{
  "model": "masked image model",
  "dataset": "capsule endoscopy frames (Kvasir-Capsule)",
  "train_examples": 42238,
  "image_size": 32,
  "crop_scale_min": 0.5,
  "horizontal_flip": true,
  "method": "mae",
  "mask_ratio": 0.75,
  "loss": "mse",
  "encoder_arch": "vit",
  "encoder_norm": "layernorm",
  "encoder_norm_position": "pre",
  "encoder_activation": "silu",
  "encoder_mlp_ratio": 4,
  "encoder_head_dim": 32,
  "encoder_fused_qkv": false,
  "encoder_bias": "none",
  "encoder_qk_norm": false,
  "encoder_parallel_block": false,
  "encoder_inner_norm": false,
  "encoder_patch_size": [4, 4],
  "encoder_layers": 10,
  "encoder_width": 256,
  "encoder_positions": "rope",
  "decoder_width": 128,
  "norm_pix_loss": false,
  "decoder_layers": 2,
  "init": "torch_default",
  "residual_init": "zero_last",
  "optimizer": "muon",
  "muon_scale": "original",
  "learning_rate": 0.01,
  "momentum": 0.95,
  "nesterov": false,
  "orthogonalizer": "newton_schulz_5",
  "adamw_lr_other_params": 0.0018,
  "max_grad_norm": 1.0,
  "max_steps": 40000,
  "batch_size": 128,
  "epochs": 121.2,
  "lr_schedule": "cosine_restarts",
  "final_lr_fraction": 0.05,
  "warmup_steps": 4000,
  "weight_decay": 0.03,
  "adamw_weight_decay_other_params": 0.01
}
Rows from block 3 of the encoder of a small masked image model, named by matrix and row number. Rows with one number belong to one neuron. Each number is 50 + 15 x the weight over its row's rms, rounded and kept within 0 to 99. All counts start at 0.
After each neuron's rows are labels from the 100 images, of 14976, where the neuron reaches its highest value: "responds to" is what is common among them. Only what is clearly more common there than usual is listed. The data: capsule endoscopy frames (Kvasir-Capsule). In brackets: how many of the 100, against the usual share in percent.
# fc1: MLP up (encoder.blocks.3.mlp.fc1.weight, 1024x256), inputs 172-255
# fc2: MLP down (encoder.blocks.3.mlp.fc2.weight, 256x1024, transposed), outputs 172-255

fc1.699:60 46 58 44 40 53 62 65 61 38 61 26 34 67 49 47 66 47 40 68 62 41 35 55 37 47 41 55 75 51 49 64 15 49 47 68 58 38 61 66 44 48 23 59 38 25 46 45 63 58 26 48 56 52 62 30 39 73 47 78 49 59 41 54 77 58 45 56 16 42 40 27 51 47 60 61 46 64 61 43 56 48 98 65
fc2.699:56 53 48 70 55 54 39 34 32 68 63 68 66 38 36 37 55 57 42 45 19 36 46 45 66 62 62 89 40 32 32 50 63 64 61 76 23 56 44 17 37 79 44 42 40 64 56 52 89 55 35 40 67 33 54 37 60 59 53 41 73 62 93 48 58 14 40 28 55 22 35 51 28 70 68 41 66 18 55 33 39 42 48 15
responds to: finding: reduced mucosal view (78 vs 6.2)

fc1.742:47 83 49 69 61 38 31 87 30 75 60 31 64 49 39 52 45 52 32 48 65 45 54 54 54 29 55 48 46 45 67 39 47 56 54 44 49 55 61 67 48 33 67 42 52 53 26 50 51 71 53 50 69 47 24 48 27 73 32 55 53 33 52 59 44 99 57 66 40 50 78 70 55 48 68 40 37 43 64 64 43 58 61 63
fc2.742:58 85 45 60 30 23 66 45 50 55 72 33 30 00 39 58 48 54 62 64 73 54 42 33 66 82 55 52 56 76 55 22 48 55 31 60 40 49 44 42 56 70 58 77 19 13 56 38 49 83 50 52 42 45 45 66 61 51 48 45 51 80 55 65 66 54 48 65 26 54 44 52 34 56 62 70 71 47 59 48 51 48 66 42
responds to: finding: foreign body (38 vs 1.6)

fc1.77:41 49 49 56 44 36 54 73 30 91 44 75 67 61 49 73 67 74 52 35 95 59 15 62 53 56 42 54 27 46 41 66 56 49 47 36 76 65 64 44 50 43 44 48 66 64 40 53 45 42 64 66 43 67 52 52 41 62 51 57 68 50 40 71 71 39 66 69 41 58 74 65 46 65 41 56 34 45 53 60 57 57 57 48
fc2.77:70 43 64 35 69 71 28 40 53 32 46 50 39 90 81 46 55 28 25 60 68 47 51 48 51 47 45 55 66 41 69 40 33 59 70 82 50 45 53 51 22 50 52 42 36 63 67 63 17 20 75 38 70 74 54 44 48 54 33 39 58 30 56 54 32 40 47 65 30 70 57 58 75 41 47 38 44 52 33 29 61 44 34 50
responds to: finding: pylorus (28 vs 3.4)

fc1.562:45 64 25 24 60 44 54 65 49 79 57 60 86 74 57 59 48 45 66 31 68 58 40 59 51 24 53 32 43 42 51 63 41 56 54 50 29 25 52 35 59 52 42 35 48 36 39 61 44 46 99 39 45 45 64 45 46 21 51 29 51 20 56 54 51 76 73 10 42 44 48 38 37 61 22 11 70 73 25 58 37 51 61 61
fc2.562:47 52 49 41 49 57 57 36 17 45 51 42 54 48 53 37 69 66 24 39 68 46 48 69 40 46 51 45 26 38 55 41 53 65 57 47 58 34 40 79 52 54 52 41 64 43 39 59 55 76 80 42 48 81 56 54 37 52 23 38 78 51 04 70 33 32 57 34 69 40 43 76 41 27 22 50 45 76 73 36 46 13 48 56
responds to: finding: blood fresh (35 vs 0.9)

fc1.221:76 67 33 32 62 57 65 60 57 74 85 46 31 38 59 47 56 65 51 47 43 41 46 77 51 41 34 54 60 59 13 44 61 29 46 64 46 49 49 19 60 44 28 71 34 48 53 57 50 32 53 39 84 46 32 53 75 40 52 70 33 51 39 21 42 41 42 46 51 61 16 47 56 47 20 55 65 56 70 54 33 52 23 59
fc2.221:55 63 11 44 63 51 46 24 45 36 49 39 42 43 65 11 66 64 41 33 33 15 23 68 53 50 68 73 27 53 48 56 63 44 51 67 59 54 51 34 43 57 50 39 63 37 11 61 61 57 19 69 55 52 56 60 57 61 52 57 39 70 31 32 48 42 65 49 48 52 42 35 20 45 68 25 44 27 56 53 50 62 36 53
responds to: finding: reduced mucosal view (44 vs 6.2)

fc1.162:61 35 34 70 35 39 47 65 62 42 48 33 52 78 68 51 56 51 49 67 69 55 37 47 43 38 17 60 52 45 45 57 65 53 63 62 32 56 34 37 33 44 37 29 34 53 62 49 41 46 53 54 56 84 35 43 48 55 56 40 59 58 55 33 91 32 28 31 48 28 54 27 37 48 28 63 21 51 63 16 53 57 60 25
fc2.162:37 61 51 26 72 47 50 45 16 78 49 58 62 33 12 51 46 38 58 26 43 47 62 57 49 35 69 37 54 52 57 33 48 54 46 51 88 22 57 58 50 63 71 46 46 43 31 61 71 46 54 48 47 38 55 34 64 53 59 72 51 45 15 74 19 37 44 48 53 47 45 82 69 60 54 54 63 42 64 90 34 44 37 66
responds to: finding: reduced mucosal view (38 vs 6.2)

fc1.437:41 67 33 39 42 52 51 43 58 70 64 33 60 52 31 28 50 58 24 63 37 36 51 53 42 44 48 47 37 38 70 52 56 34 53 54 63 57 41 26 66 68 27 60 38 63 35 31 54 54 55 41 70 37 66 36 81 38 60 47 38 39 37 52 37 49 55 43 57 19 64 65 60 31 44 69 62 36 74 91 50 55 53 73
fc2.437:48 82 53 56 50 34 29 53 62 32 41 55 56 52 48 63 49 38 44 26 52 41 52 54 50 41 55 56 64 44 59 50 27 27 23 57 65 71 57 75 45 36 26 65 74 57 55 62 28 42 40 46 52 52 24 36 29 64 39 41 39 59 49 43 39 51 53 57 00 52 30 47 67 62 52 23 20 46 53 38 81 68 36 46
responds to: finding: angiectasia (69 vs 1.8)

fc1.323:57 48 56 54 37 51 56 37 63 44 28 38 58 34 74 53 29 63 32 63 58 62 41 34 21 37 48 61 71 45 55 68 55 38 53 48 32 49 36 61 62 49 38 50 61 60 66 80 77 32 55 35 79 70 57 29 22 53 25 61 07 48 58 69 31 53 20 68 46 57 43 43 65 48 56 48 55 48 69 56 79 46 62 50
fc2.323:26 52 65 42 35 24 71 55 49 39 38 35 60 53 92 33 46 35 88 31 59 27 23 63 60 39 60 48 55 67 51 62 61 30 56 60 43 56 55 59 62 57 34 60 60 19 42 50 51 51 29 56 54 47 55 46 60 22 54 66 49 26 45 57 49 19 68 56 64 61 59 39 15 65 65 29 61 30 31 34 61 55 23 54
responds to: finding: ileocecal valve (66 vs 8.8)

fc1.316:53 32 62 39 55 45 55 52 60 47 44 43 62 34 63 44 60 53 54 59 41 63 34 27 30 36 40 70 42 44 46 75 51 64 36 65 33 47 42 62 48 39 28 57 69 64 61 50 48 46 66 41 62 59 59 52 45 54 52 64 49 38 59 40 58 48 36 35 35 44 73 63 45 71 33 27 49 82 72 49 30 55 66 51
fc2.316:44 48 40 66 32 21 81 39 54 34 27 44 52 52 40 56 65 50 46 50 64 35 58 41 42 49 19 19 46 56 38 54 44 62 41 48 77 32 39 28 43 54 64 42 26 80 56 33 51 37 55 51 49 43 33 33 56 65 47 80 51 45 44 69 67 48 77 65 45 63 23 32 50 41 54 57 55 42 59 67 46 50 33 43
responds to: finding: ileocecal valve (59 vs 8.8)

fc1.183:47 65 38 42 40 34 50 63 40 39 48 52 35 33 46 36 61 53 60 48 36 22 51 43 43 72 47 44 50 42 35 74 40 42 79 46 31 57 63 30 63 39 81 50 31 64 44 61 38 38 45 36 62 41 19 24 57 16 60 46 43 76 25 61 93 56 41 65 44 54 33 50 45 86 47 23 43 77 39 61 12 46 29 45
fc2.183:58 34 56 71 54 47 33 65 40 44 53 55 60 75 58 82 52 39 50 37 53 93 38 54 56 33 27 35 72 54 73 20 32 61 34 43 40 63 44 79 62 50 31 69 53 47 84 33 46 50 60 59 34 44 66 69 36 68 41 50 52 32 47 62 34 44 40 46 55 28 54 43 32 17 52 82 51 36 77 51 55 62 55 66
responds to: finding: blood fresh (32 vs 0.9)

fc1.594:52 44 51 65 47 50 59 17 55 37 12 33 27 49 58 47 32 47 39 60 62 67 54 24 40 44 65 45 21 44 63 47 43 49 42 29 64 59 70 09 82 69 62 51 49 33 30 62 32 58 64 74 55 29 47 30 64 59 41 76 48 35 42 51 43 51 27 59 52 33 53 45 74 32 37 63 37 77 67 23 70 58 51 49
fc2.594:69 48 50 42 18 30 29 33 44 60 47 46 36 58 79 57 60 50 21 40 36 25 66 57 63 42 55 71 31 57 56 45 56 78 36 49 68 49 48 27 42 53 43 52 48 53 71 38 51 63 53 70 35 36 48 56 57 74 68 49 52 45 62 66 32 70 84 25 50 59 45 42 66 48 50 52 52 66 50 53 66 68 76 39
responds to: finding: angiectasia (42 vs 1.8)

fc1.576:38 55 57 54 85 68 55 45 61 65 64 34 48 87 69 45 71 86 73 63 31 59 49 49 61 47 33 56 63 70 45 42 41 56 21 48 17 43 59 49 58 96 19 64 66 44 76 41 39 43 52 42 53 78 34 46 39 77 54 35 51 47 20 48 51 62 62 60 71 44 76 65 74 72 59 57 55 43 84 55 61 50 40 39
fc2.576:39 49 38 56 42 29 45 52 42 35 54 27 44 30 32 71 59 69 29 25 42 55 69 63 51 38 35 36 47 22 40 64 37 42 52 44 47 76 62 65 48 33 77 48 36 63 32 63 51 49 67 36 35 58 51 41 52 31 44 64 57 57 14 74 53 64 42 38 38 26 23 50 20 49 36 50 52 50 26 38 37 49 40 56
responds to: finding: blood fresh (48 vs 0.9)

fc1.577:66 55 58 56 41 79 61 44 50 54 37 37 44 30 61 34 40 31 79 56 24 65 42 54 55 35 59 68 29 73 70 64 57 67 63 68 43 67 59 14 32 76 59 65 59 47 38 46 59 62 48 52 47 64 52 62 27 57 45 29 58 70 58 52 50 42 52 33 12 57 33 52 76 48 57 71 54 32 37 55 58 53 47 55
fc2.577:23 65 57 44 47 43 82 84 42 26 37 40 34 54 58 40 55 61 54 68 48 65 51 61 52 59 54 59 45 50 50 37 74 41 53 39 42 68 45 70 74 36 44 50 61 33 59 54 64 31 53 35 24 57 27 45 61 48 53 60 66 52 38 59 55 68 62 71 81 64 56 51 50 49 42 53 67 48 48 30 61 82 40 54
responds to: finding: ileocecal valve (28 vs 8.8)

fc1.448:46 43 55 66 58 65 51 76 33 40 15 60 55 10 48 52 50 61 18 53 43 44 53 19 57 45 45 47 41 52 68 39 78 45 45 57 48 55 64 52 64 42 65 30 55 57 74 47 59 61 43 25 53 55 58 28 53 48 22 53 79 66 83 76 56 37 57 49 33 40 74 62 65 63 69 49 30 63 60 54 29 49 23 33
fc2.448:58 54 93 82 40 37 52 74 83 27 36 54 41 38 07 42 63 35 91 78 41 60 39 35 47 41 71 47 49 37 45 38 74 71 37 43 55 33 78 25 85 85 72 64 66 57 42 36 68 38 45 58 71 35 33 23 32 49 42 40 75 36 56 47 47 50 72 67 64 38 52 28 23 34 46 46 38 81 57 45 69 57 52 35
responds to: finding: foreign body (28 vs 1.6)

fc1.230:42 73 82 66 30 62 41 52 47 65 67 74 24 41 66 37 34 56 64 31 57 39 45 60 68 43 40 61 32 48 62 61 60 66 50 67 69 58 39 67 63 57 69 53 77 65 48 39 47 55 39 39 41 50 23 38 36 32 36 39 32 80 18 43 43 28 57 60 51 24 31 52 69 49 39 42 56 50 56 38 43 71 82 42
fc2.230:36 58 54 21 26 58 63 67 38 50 54 67 40 57 55 50 47 40 43 46 54 61 61 61 47 74 38 43 38 40 49 51 61 33 38 57 58 68 18 06 55 71 32 59 35 70 74 42 62 58 58 62 34 36 37 51 53 35 67 46 72 57 94 33 36 57 57 27 44 75 70 51 16 40 53 48 52 66 67 59 61 82 50 78
responds to: finding: pylorus (39 vs 3.4)

fc1.36:41 35 50 44 61 52 19 35 56 45 31 56 71 46 42 35 79 51 24 51 52 45 45 23 41 49 39 56 72 42 65 46 32 45 59 65 53 63 63 59 51 77 38 28 64 68 41 45 44 79 51 22 35 53 66 92 49 35 39 74 58 53 28 66 60 20 80 84 43 64 73 52 44 55 49 43 40 52 34 58 47 41 25 34
fc2.36:26 46 19 38 52 50 58 52 60 36 57 47 19 61 15 28 33 49 82 21 70 54 36 56 41 30 66 57 47 52 63 63 57 60 55 50 34 71 55 45 53 58 69 45 34 27 55 67 50 65 32 91 68 56 46 81 68 56 74 50 40 35 59 65 49 48 48 47 44 61 33 25 56 44 55 27 76 70 69 30 50 39 71 46
responds to: finding: reduced mucosal view (46 vs 6.2)

fc1.490:41 44 73 68 62 27 57 49 66 47 78 59 68 30 29 54 75 69 49 45 52 58 64 35 42 35 55 48 34 54 62 63 03 74 63 55 62 50 35 57 47 46 51 47 61 39 23 38 59 57 49 52 59 54 72 49 31 41 52 81 42 69 71 49 39 63 61 18 47 61 75 60 67 55 70 49 17 35 30 50 26 48 30 66
fc2.490:55 60 37 68 76 56 63 42 86 37 47 14 45 44 21 17 49 63 46 71 59 65 35 37 53 59 47 76 45 42 68 35 54 62 51 60 29 57 41 61 63 44 60 48 71 67 63 57 49 38 55 34 38 41 56 45 61 25 64 48 39 57 38 46 53 96 41 28 62 48 32 37 45 41 46 52 36 34 63 49 82 54 44 49
responds to: finding: pylorus (37 vs 3.4)

fc1.706:56 80 59 11 52 50 46 63 47 45 49 49 38 52 65 47 34 59 61 78 53 56 57 51 41 58 63 77 59 03 38 51 73 68 61 50 38 50 72 66 52 58 43 36 32 69 52 41 67 69 54 53 64 54 21 47 42 41 54 27 66 63 00 37 68 41 44 52 35 52 72 59 45 50 43 43 14 34 69 47 37 63 16 28
fc2.706:44 42 32 57 43 32 35 33 49 40 37 54 60 65 22 58 61 59 65 44 28 70 46 71 63 28 13 41 46 96 83 57 51 39 34 53 58 60 49 31 49 59 57 54 71 50 38 62 65 46 67 38 48 56 48 41 59 66 58 71 36 60 00 75 45 80 34 49 68 45 28 80 46 45 67 55 75 62 57 64 51 57 44 58
responds to: finding: ileocecal valve (41 vs 8.8)

fc1.125:33 50 64 57 40 41 66 53 51 60 50 48 40 42 45 10 35 66 53 50 63 55 69 34 45 69 22 54 55 44 29 76 51 84 46 67 27 16 64 94 58 79 48 42 42 30 53 54 46 66 35 62 67 47 41 60 46 46 41 43 43 49 47 39 45 74 53 57 27 40 27 55 57 40 42 46 47 70 53 48 44 51 38 45
fc2.125:30 33 39 63 58 36 57 47 81 54 33 57 65 27 22 75 45 42 17 62 46 54 66 63 48 47 57 35 40 58 65 22 44 32 66 77 34 75 55 39 41 67 66 43 31 50 48 50 59 40 17 35 29 41 49 19 42 75 58 51 46 76 56 31 64 59 12 08 43 63 60 64 35 18 56 42 44 51 51 32 62 53 54 46
responds to: finding: reduced mucosal view (29 vs 6.2)

fc1.100:33 54 65 47 63 30 72 41 40 61 23 48 58 40 82 68 77 41 27 64 52 51 46 19 51 56 53 70 39 67 18 65 53 63 45 48 40 55 26 29 58 43 46 63 64 69 70 29 53 32 74 38 59 43 34 51 60 53 45 60 73 70 20 55 56 45 74 33 59 45 54 87 58 79 55 44 30 47 45 37 19 43 63 35
fc2.100:53 39 28 60 67 70 57 43 36 52 77 50 52 89 53 27 64 35 65 36 47 42 61 20 34 55 67 46 60 41 53 58 48 48 53 48 38 35 76 47 57 47 70 55 50 54 20 57 46 71 36 44 49 45 61 35 40 63 64 51 65 57 59 74 69 24 49 61 67 61 67 22 53 80 49 23 56 53 69 80 67 41 28 57
responds to: finding: pylorus (34 vs 3.4)

fc1.670:68 24 48 49 36 38 72 20 39 45 48 73 46 61 48 35 61 57 33 83 36 44 27 67 51 33 23 43 41 39 37 89 16 37 64 60 61 43 70 46 40 49 62 30 53 28 44 48 52 40 35 54 39 35 46 51 55 41 39 47 56 37 20 53 56 42 35 47 29 28 68 54 09 37 72 15 32 65 40 41 74 61 62 75
fc2.670:76 53 50 54 53 65 67 36 45 57 53 81 50 52 75 54 57 42 71 52 63 30 50 56 50 35 64 23 58 40 56 23 39 54 38 52 40 11 61 47 58 41 38 55 40 29 46 45 39 48 10 67 44 23 48 39 58 34 51 31 64 34 50 48 45 58 28 51 63 56 58 85 46 30 44 71 54 35 60 47 56 48 50 60
responds to: finding: pylorus (61 vs 3.4)

fc1.214:58 55 53 78 61 57 49 33 39 60 58 51 69 35 63 56 39 50 43 51 61 71 54 42 60 34 72 55 51 67 32 68 63 27 46 31 59 66 39 42 59 38 45 45 65 67 42 54 43 39 80 49 33 25 63 44 65 49 70 57 31 23 23 49 69 31 50 41 48 45 70 34 32 56 21 66 30 10 52 55 77 47 60 60
fc2.214:49 54 40 54 46 43 39 49 46 39 50 57 45 67 52 49 52 46 40 62 58 25 49 48 47 53 30 45 33 22 43 32 69 62 61 44 40 03 37 81 57 56 66 66 51 60 43 65 67 54 52 39 40 64 66 54 52 60 37 61 50 40 18 50 42 36 47 50 40 51 27 80 54 71 51 53 46 30 55 30 15 28 24 65
responds to: finding: blood fresh (34 vs 0.9)

fc1.10:78 48 90 30 42 83 56 70 55 44 78 40 54 53 64 32 55 62 53 69 48 71 34 45 62 27 40 30 52 64 59 61 55 48 36 47 61 30 74 49 38 36 50 50 38 25 42 52 59 62 59 88 52 37 67 41 37 55 53 84 42 37 37 59 41 54 48 44 46 38 49 56 43 64 14 69 64 51 57 36 40 67 40 60
fc2.10:38 47 72 44 44 40 46 44 44 65 60 43 50 38 31 30 42 55 53 44 68 46 65 58 42 35 43 64 33 63 55 55 38 52 31 65 49 54 56 48 81 58 46 45 51 57 46 45 64 30 55 60 79 34 67 48 59 68 63 28 60 48 55 78 63 51 12 38 57 45 63 12 57 47 41 43 59 34 31 84 56 75 35 83
responds to: finding: ulcer (25 vs 1.6)

fc1.6:44 53 62 44 49 45 33 50 70 59 70 45 59 25 73 44 37 65 50 55 57 56 80 57 61 52 63 52 41 44 81 28 78 48 50 30 28 32 68 78 37 55 39 48 50 65 97 40 34 27 49 53 45 36 36 58 44 58 56 57 49 59 39 58 15 65 27 30 68 42 64 60 44 63 42 61 53 43 74 43 45 46 36 34
fc2.6:48 32 61 62 45 44 71 46 58 55 53 55 40 72 42 54 62 62 72 61 60 38 68 40 69 60 61 69 71 57 46 58 58 61 76 54 42 50 50 46 51 32 72 61 50 22 48 46 51 51 60 51 60 54 58 68 31 66 68 32 46 81 51 61 65 71 27 46 66 42 25 63 37 62 48 09 67 58 51 57 57 46 60 41
responds to: finding: foreign body (72 vs 1.6)

fc1.266:27 71 69 22 28 46 39 42 35 51 46 41 67 57 85 52 63 58 63 17 64 60 54 09 29 51 32 42 49 36 50 46 48 65 31 36 79 76 30 27 40 67 47 57 40 50 54 81 49 76 41 62 42 73 47 50 41 52 53 39 52 60 42 33 55 78 46 61 36 45 39 60 40 38 39 73 49 55 02 48 39 48 42 53
fc2.266:69 47 30 47 53 64 53 49 63 46 55 86 43 60 10 59 40 40 48 72 28 64 60 75 47 56 44 61 30 70 56 58 61 18 43 50 09 15 65 65 43 23 47 65 73 60 62 59 25 31 49 41 75 24 40 57 54 28 28 42 54 49 35 45 65 49 47 40 85 71 59 52 57 67 63 54 55 43 91 57 73 44 73 60
responds to: finding: blood fresh (28 vs 0.9)

fc1.144:34 64 75 48 37 42 49 36 39 61 59 45 15 42 69 53 41 67 62 21 54 30 53 66 43 58 68 33 57 62 64 29 47 54 55 31 32 65 71 74 61 55 38 47 52 49 80 36 42 38 47 51 61 44 05 62 58 41 48 60 36 30 29 56 31 45 25 31 67 43 75 30 67 73 39 47 45 45 48 54 61 39 29 45
fc2.144:56 32 51 38 50 36 67 37 58 36 54 51 40 68 29 70 39 90 68 41 64 29 84 49 70 49 46 83 53 63 39 73 65 70 76 47 26 68 48 38 63 26 67 44 64 34 33 55 43 56 56 65 50 53 56 52 21 60 48 32 47 81 77 65 52 69 22 25 78 42 45 58 25 66 39 11 46 53 24 27 46 38 61 46
responds to: finding: foreign body (40 vs 1.6)

fc1.287:31 40 44 63 59 50 54 58 63 56 49 72 47 58 45 66 56 27 15 57 39 42 57 55 66 63 32 64 46 54 37 58 49 71 67 24 30 62 55 64 36 41 52 30 59 51 42 35 43 68 46 47 40 48 88 69 74 38 66 34 26 39 46 61 69 46 29 56 44 47 35 65 76 84 48 60 44 60 32 61 30 43 41 39
fc2.287:57 62 54 54 32 70 50 50 49 42 64 53 61 62 77 34 99 23 43 54 38 29 58 81 50 29 76 60 50 58 55 34 51 34 54 54 85 52 36 57 46 26 46 46 50 16 55 52 54 41 47 65 64 52 35 66 42 56 49 55 47 53 10 64 68 49 65 47 61 47 90 75 47 39 48 54 57 42 40 53 28 56 69 59
responds to: finding: angiectasia (32 vs 1.8)

fc1.372:25 52 32 05 68 68 52 55 50 36 65 43 40 67 72 59 48 28 53 54 43 65 43 51 69 63 71 63 56 54 56 47 37 53 45 24 56 54 73 45 71 49 47 48 18 39 44 63 69 54 43 52 71 41 42 34 52 32 90 41 47 45 20 54 60 75 54 68 44 55 49 48 75 46 34 38 62 61 57 77 52 38 46 36
fc2.372:69 43 53 73 54 29 42 27 50 82 38 63 51 42 25 68 49 63 36 45 55 30 59 43 52 45 40 45 41 40 52 62 43 46 61 49 42 60 48 60 43 46 43 65 75 41 64 31 61 34 78 40 03 47 60 46 34 51 16 38 59 50 32 46 24 65 32 44 37 29 55 34 28 61 53 73 50 42 36 10 56 71 51 52
responds to: finding: angiectasia (48 vs 1.8)

fc1.523:26 27 62 78 51 42 35 70 59 60 60 24 56 55 74 59 33 31 57 48 56 34 41 52 55 11 65 59 42 78 18 48 73 57 63 72 65 21 52 30 30 49 67 53 81 56 48 55 42 29 75 90 61 54 47 57 45 80 44 52 08 45 67 35 55 60 46 30 37 72 34 60 74 49 43 56 66 57 73 46 48 54 41 43
fc2.523:63 56 64 51 66 60 55 46 50 53 18 44 56 41 26 48 61 19 60 57 52 44 57 49 45 41 92 40 55 50 72 66 29 46 52 14 36 53 44 37 66 55 52 75 57 41 40 50 65 22 45 53 65 63 58 34 56 60 60 44 52 50 30 61 46 61 54 60 60 51 67 48 46 62 68 43 45 10 68 69 41 64 32 77
responds to: finding: ulcer (45 vs 1.6)

fc1.391:51 77 42 44 61 49 58 53 59 36 23 70 55 43 37 67 55 89 15 47 31 52 56 53 66 49 49 54 26 62 66 61 46 51 61 21 27 48 60 19 48 43 49 52 88 55 83 69 53 41 41 31 51 86 48 23 28 45 47 69 69 72 32 69 12 37 30 60 46 52 40 43 48 57 49 57 36 37 48 77 31 34 15 72
fc2.391:49 58 53 44 60 54 42 58 47 59 31 59 55 52 24 47 40 39 73 52 42 25 54 61 38 55 76 31 43 62 37 30 50 59 60 57 36 53 66 50 24 59 48 50 34 42 43 58 55 30 61 71 57 33 78 58 65 39 52 24 46 53 47 55 49 64 29 31 65 26 63 54 58 16 34 32 39 69 33 41 46 59 57 50
responds to: finding: foreign body (36 vs 1.6)

fc1.598:66 75 48 50 99 44 61 46 41 26 51 35 80 54 39 59 63 62 54 57 40 70 53 49 65 34 16 44 34 48 59 70 47 57 26 61 49 42 53 53 44 66 21 30 56 41 47 51 83 20 65 67 25 34 51 44 23 70 45 67 43 33 65 60 50 49 54 62 42 44 65 63 61 62 19 61 53 49 64 53 56 61 59 33
fc2.598:47 41 66 40 62 29 42 75 62 62 62 36 83 27 39 47 28 50 26 17 61 47 68 55 44 42 52 50 51 46 22 55 50 35 55 50 44 25 55 44 72 49 61 75 39 59 43 33 73 37 86 65 31 35 51 48 40 67 37 53 56 31 20 47 55 83 19 47 71 33 68 51 56 40 34 55 54 25 51 71 32 46 52 65
responds to: finding: reduced mucosal view (42 vs 6.2); finding: ileocecal valve (26 vs 8.8)

fc1.399:51 65 47 16 57 57 61 84 41 45 27 52 75 78 56 76 37 66 44 82 18 56 38 71 65 42 55 61 46 50 60 66 66 34 42 64 56 59 46 45 75 62 64 45 53 29 33 59 59 66 71 50 45 67 64 75 66 48 85 70 38 61 16 73 61 72 49 84 46 59 39 60 55 46 33 37 37 44 63 42 42 56 73 53
fc2.399:36 35 65 43 40 54 73 56 40 30 60 29 48 51 57 57 41 46 37 91 66 31 26 55 49 33 59 50 34 43 64 54 41 75 32 47 72 70 54 54 44 39 26 32 22 42 48 56 48 53 42 44 58 31 65 52 47 38 74 57 41 57 38 82 48 50 38 68 66 44 43 50 51 63 57 51 64 46 76 19 53 44 35 51
responds to: finding: angiectasia (31 vs 1.8)

fc1.599:52 36 61 73 51 32 64 50 33 61 43 18 52 55 57 46 68 58 43 42 43 56 43 54 55 26 48 63 81 53 63 32 68 67 37 55 26 36 53 48 46 74 52 19 52 63 64 54 44 56 63 49 65 45 53 38 37 71 65 41 49 53 28 44 70 59 53 39 50 48 53 54 74 69 33 49 62 32 76 60 71 69 67 22
fc2.599:32 60 40 33 56 44 70 94 71 54 40 62 37 55 35 52 74 32 42 65 60 61 44 49 58 57 26 82 38 71 20 36 50 17 46 52 56 41 77 15 54 49 42 64 41 43 64 68 42 69 47 60 76 63 41 69 70 52 48 28 81 34 67 42 70 41 40 50 62 43 41 52 20 28 48 40 41 71 41 44 45 74 35 55
responds to: finding: ileocecal valve (39 vs 8.8)

fc1.481:52 33 48 56 59 42 29 56 60 70 72 81 60 55 74 49 34 52 40 66 84 52 45 47 49 57 60 38 71 48 58 20 74 62 49 36 41 14 45 74 42 43 32 80 44 46 45 59 35 32 74 44 62 63 36 45 56 32 54 24 23 58 42 44 57 67 21 32 57 36 43 69 39 53 26 24 62 73 75 33 46 23 45 52
fc2.481:58 73 27 57 40 49 63 84 46 56 78 46 58 49 45 56 60 61 66 55 38 34 48 39 43 61 54 67 46 49 47 61 54 64 57 59 39 73 50 34 45 69 59 36 59 64 55 19 39 57 67 69 41 42 49 66 41 62 84 76 61 74 41 62 40 39 77 57 47 54 22 64 54 45 36 86 51 64 44 33 66 54 27 47
responds to: finding: angiectasia (34 vs 1.8)

fc1.564:58 59 48 56 63 52 38 44 58 69 24 60 31 42 39 37 19 44 36 57 48 53 80 50 39 34 50 34 29 40 58 52 37 59 55 68 73 42 61 46 42 52 56 63 37 42 57 63 66 41 32 43 29 63 30 27 52 63 68 47 52 59 37 41 53 85 58 43 36 40 40 54 32 27 70 65 62 53 50 47 24 77 45 56
fc2.564:52 44 43 58 29 54 31 46 33 27 65 58 76 48 65 62 32 53 47 55 75 49 44 39 60 35 51 36 66 65 60 33 44 79 24 13 58 68 55 46 63 48 41 85 37 40 73 42 32 74 46 42 58 51 36 53 52 42 84 51 52 53 62 48 50 24 46 76 39 57 59 44 57 56 67 35 29 32 34 47 41 48 68 58
responds to: finding: angiectasia (41 vs 1.8)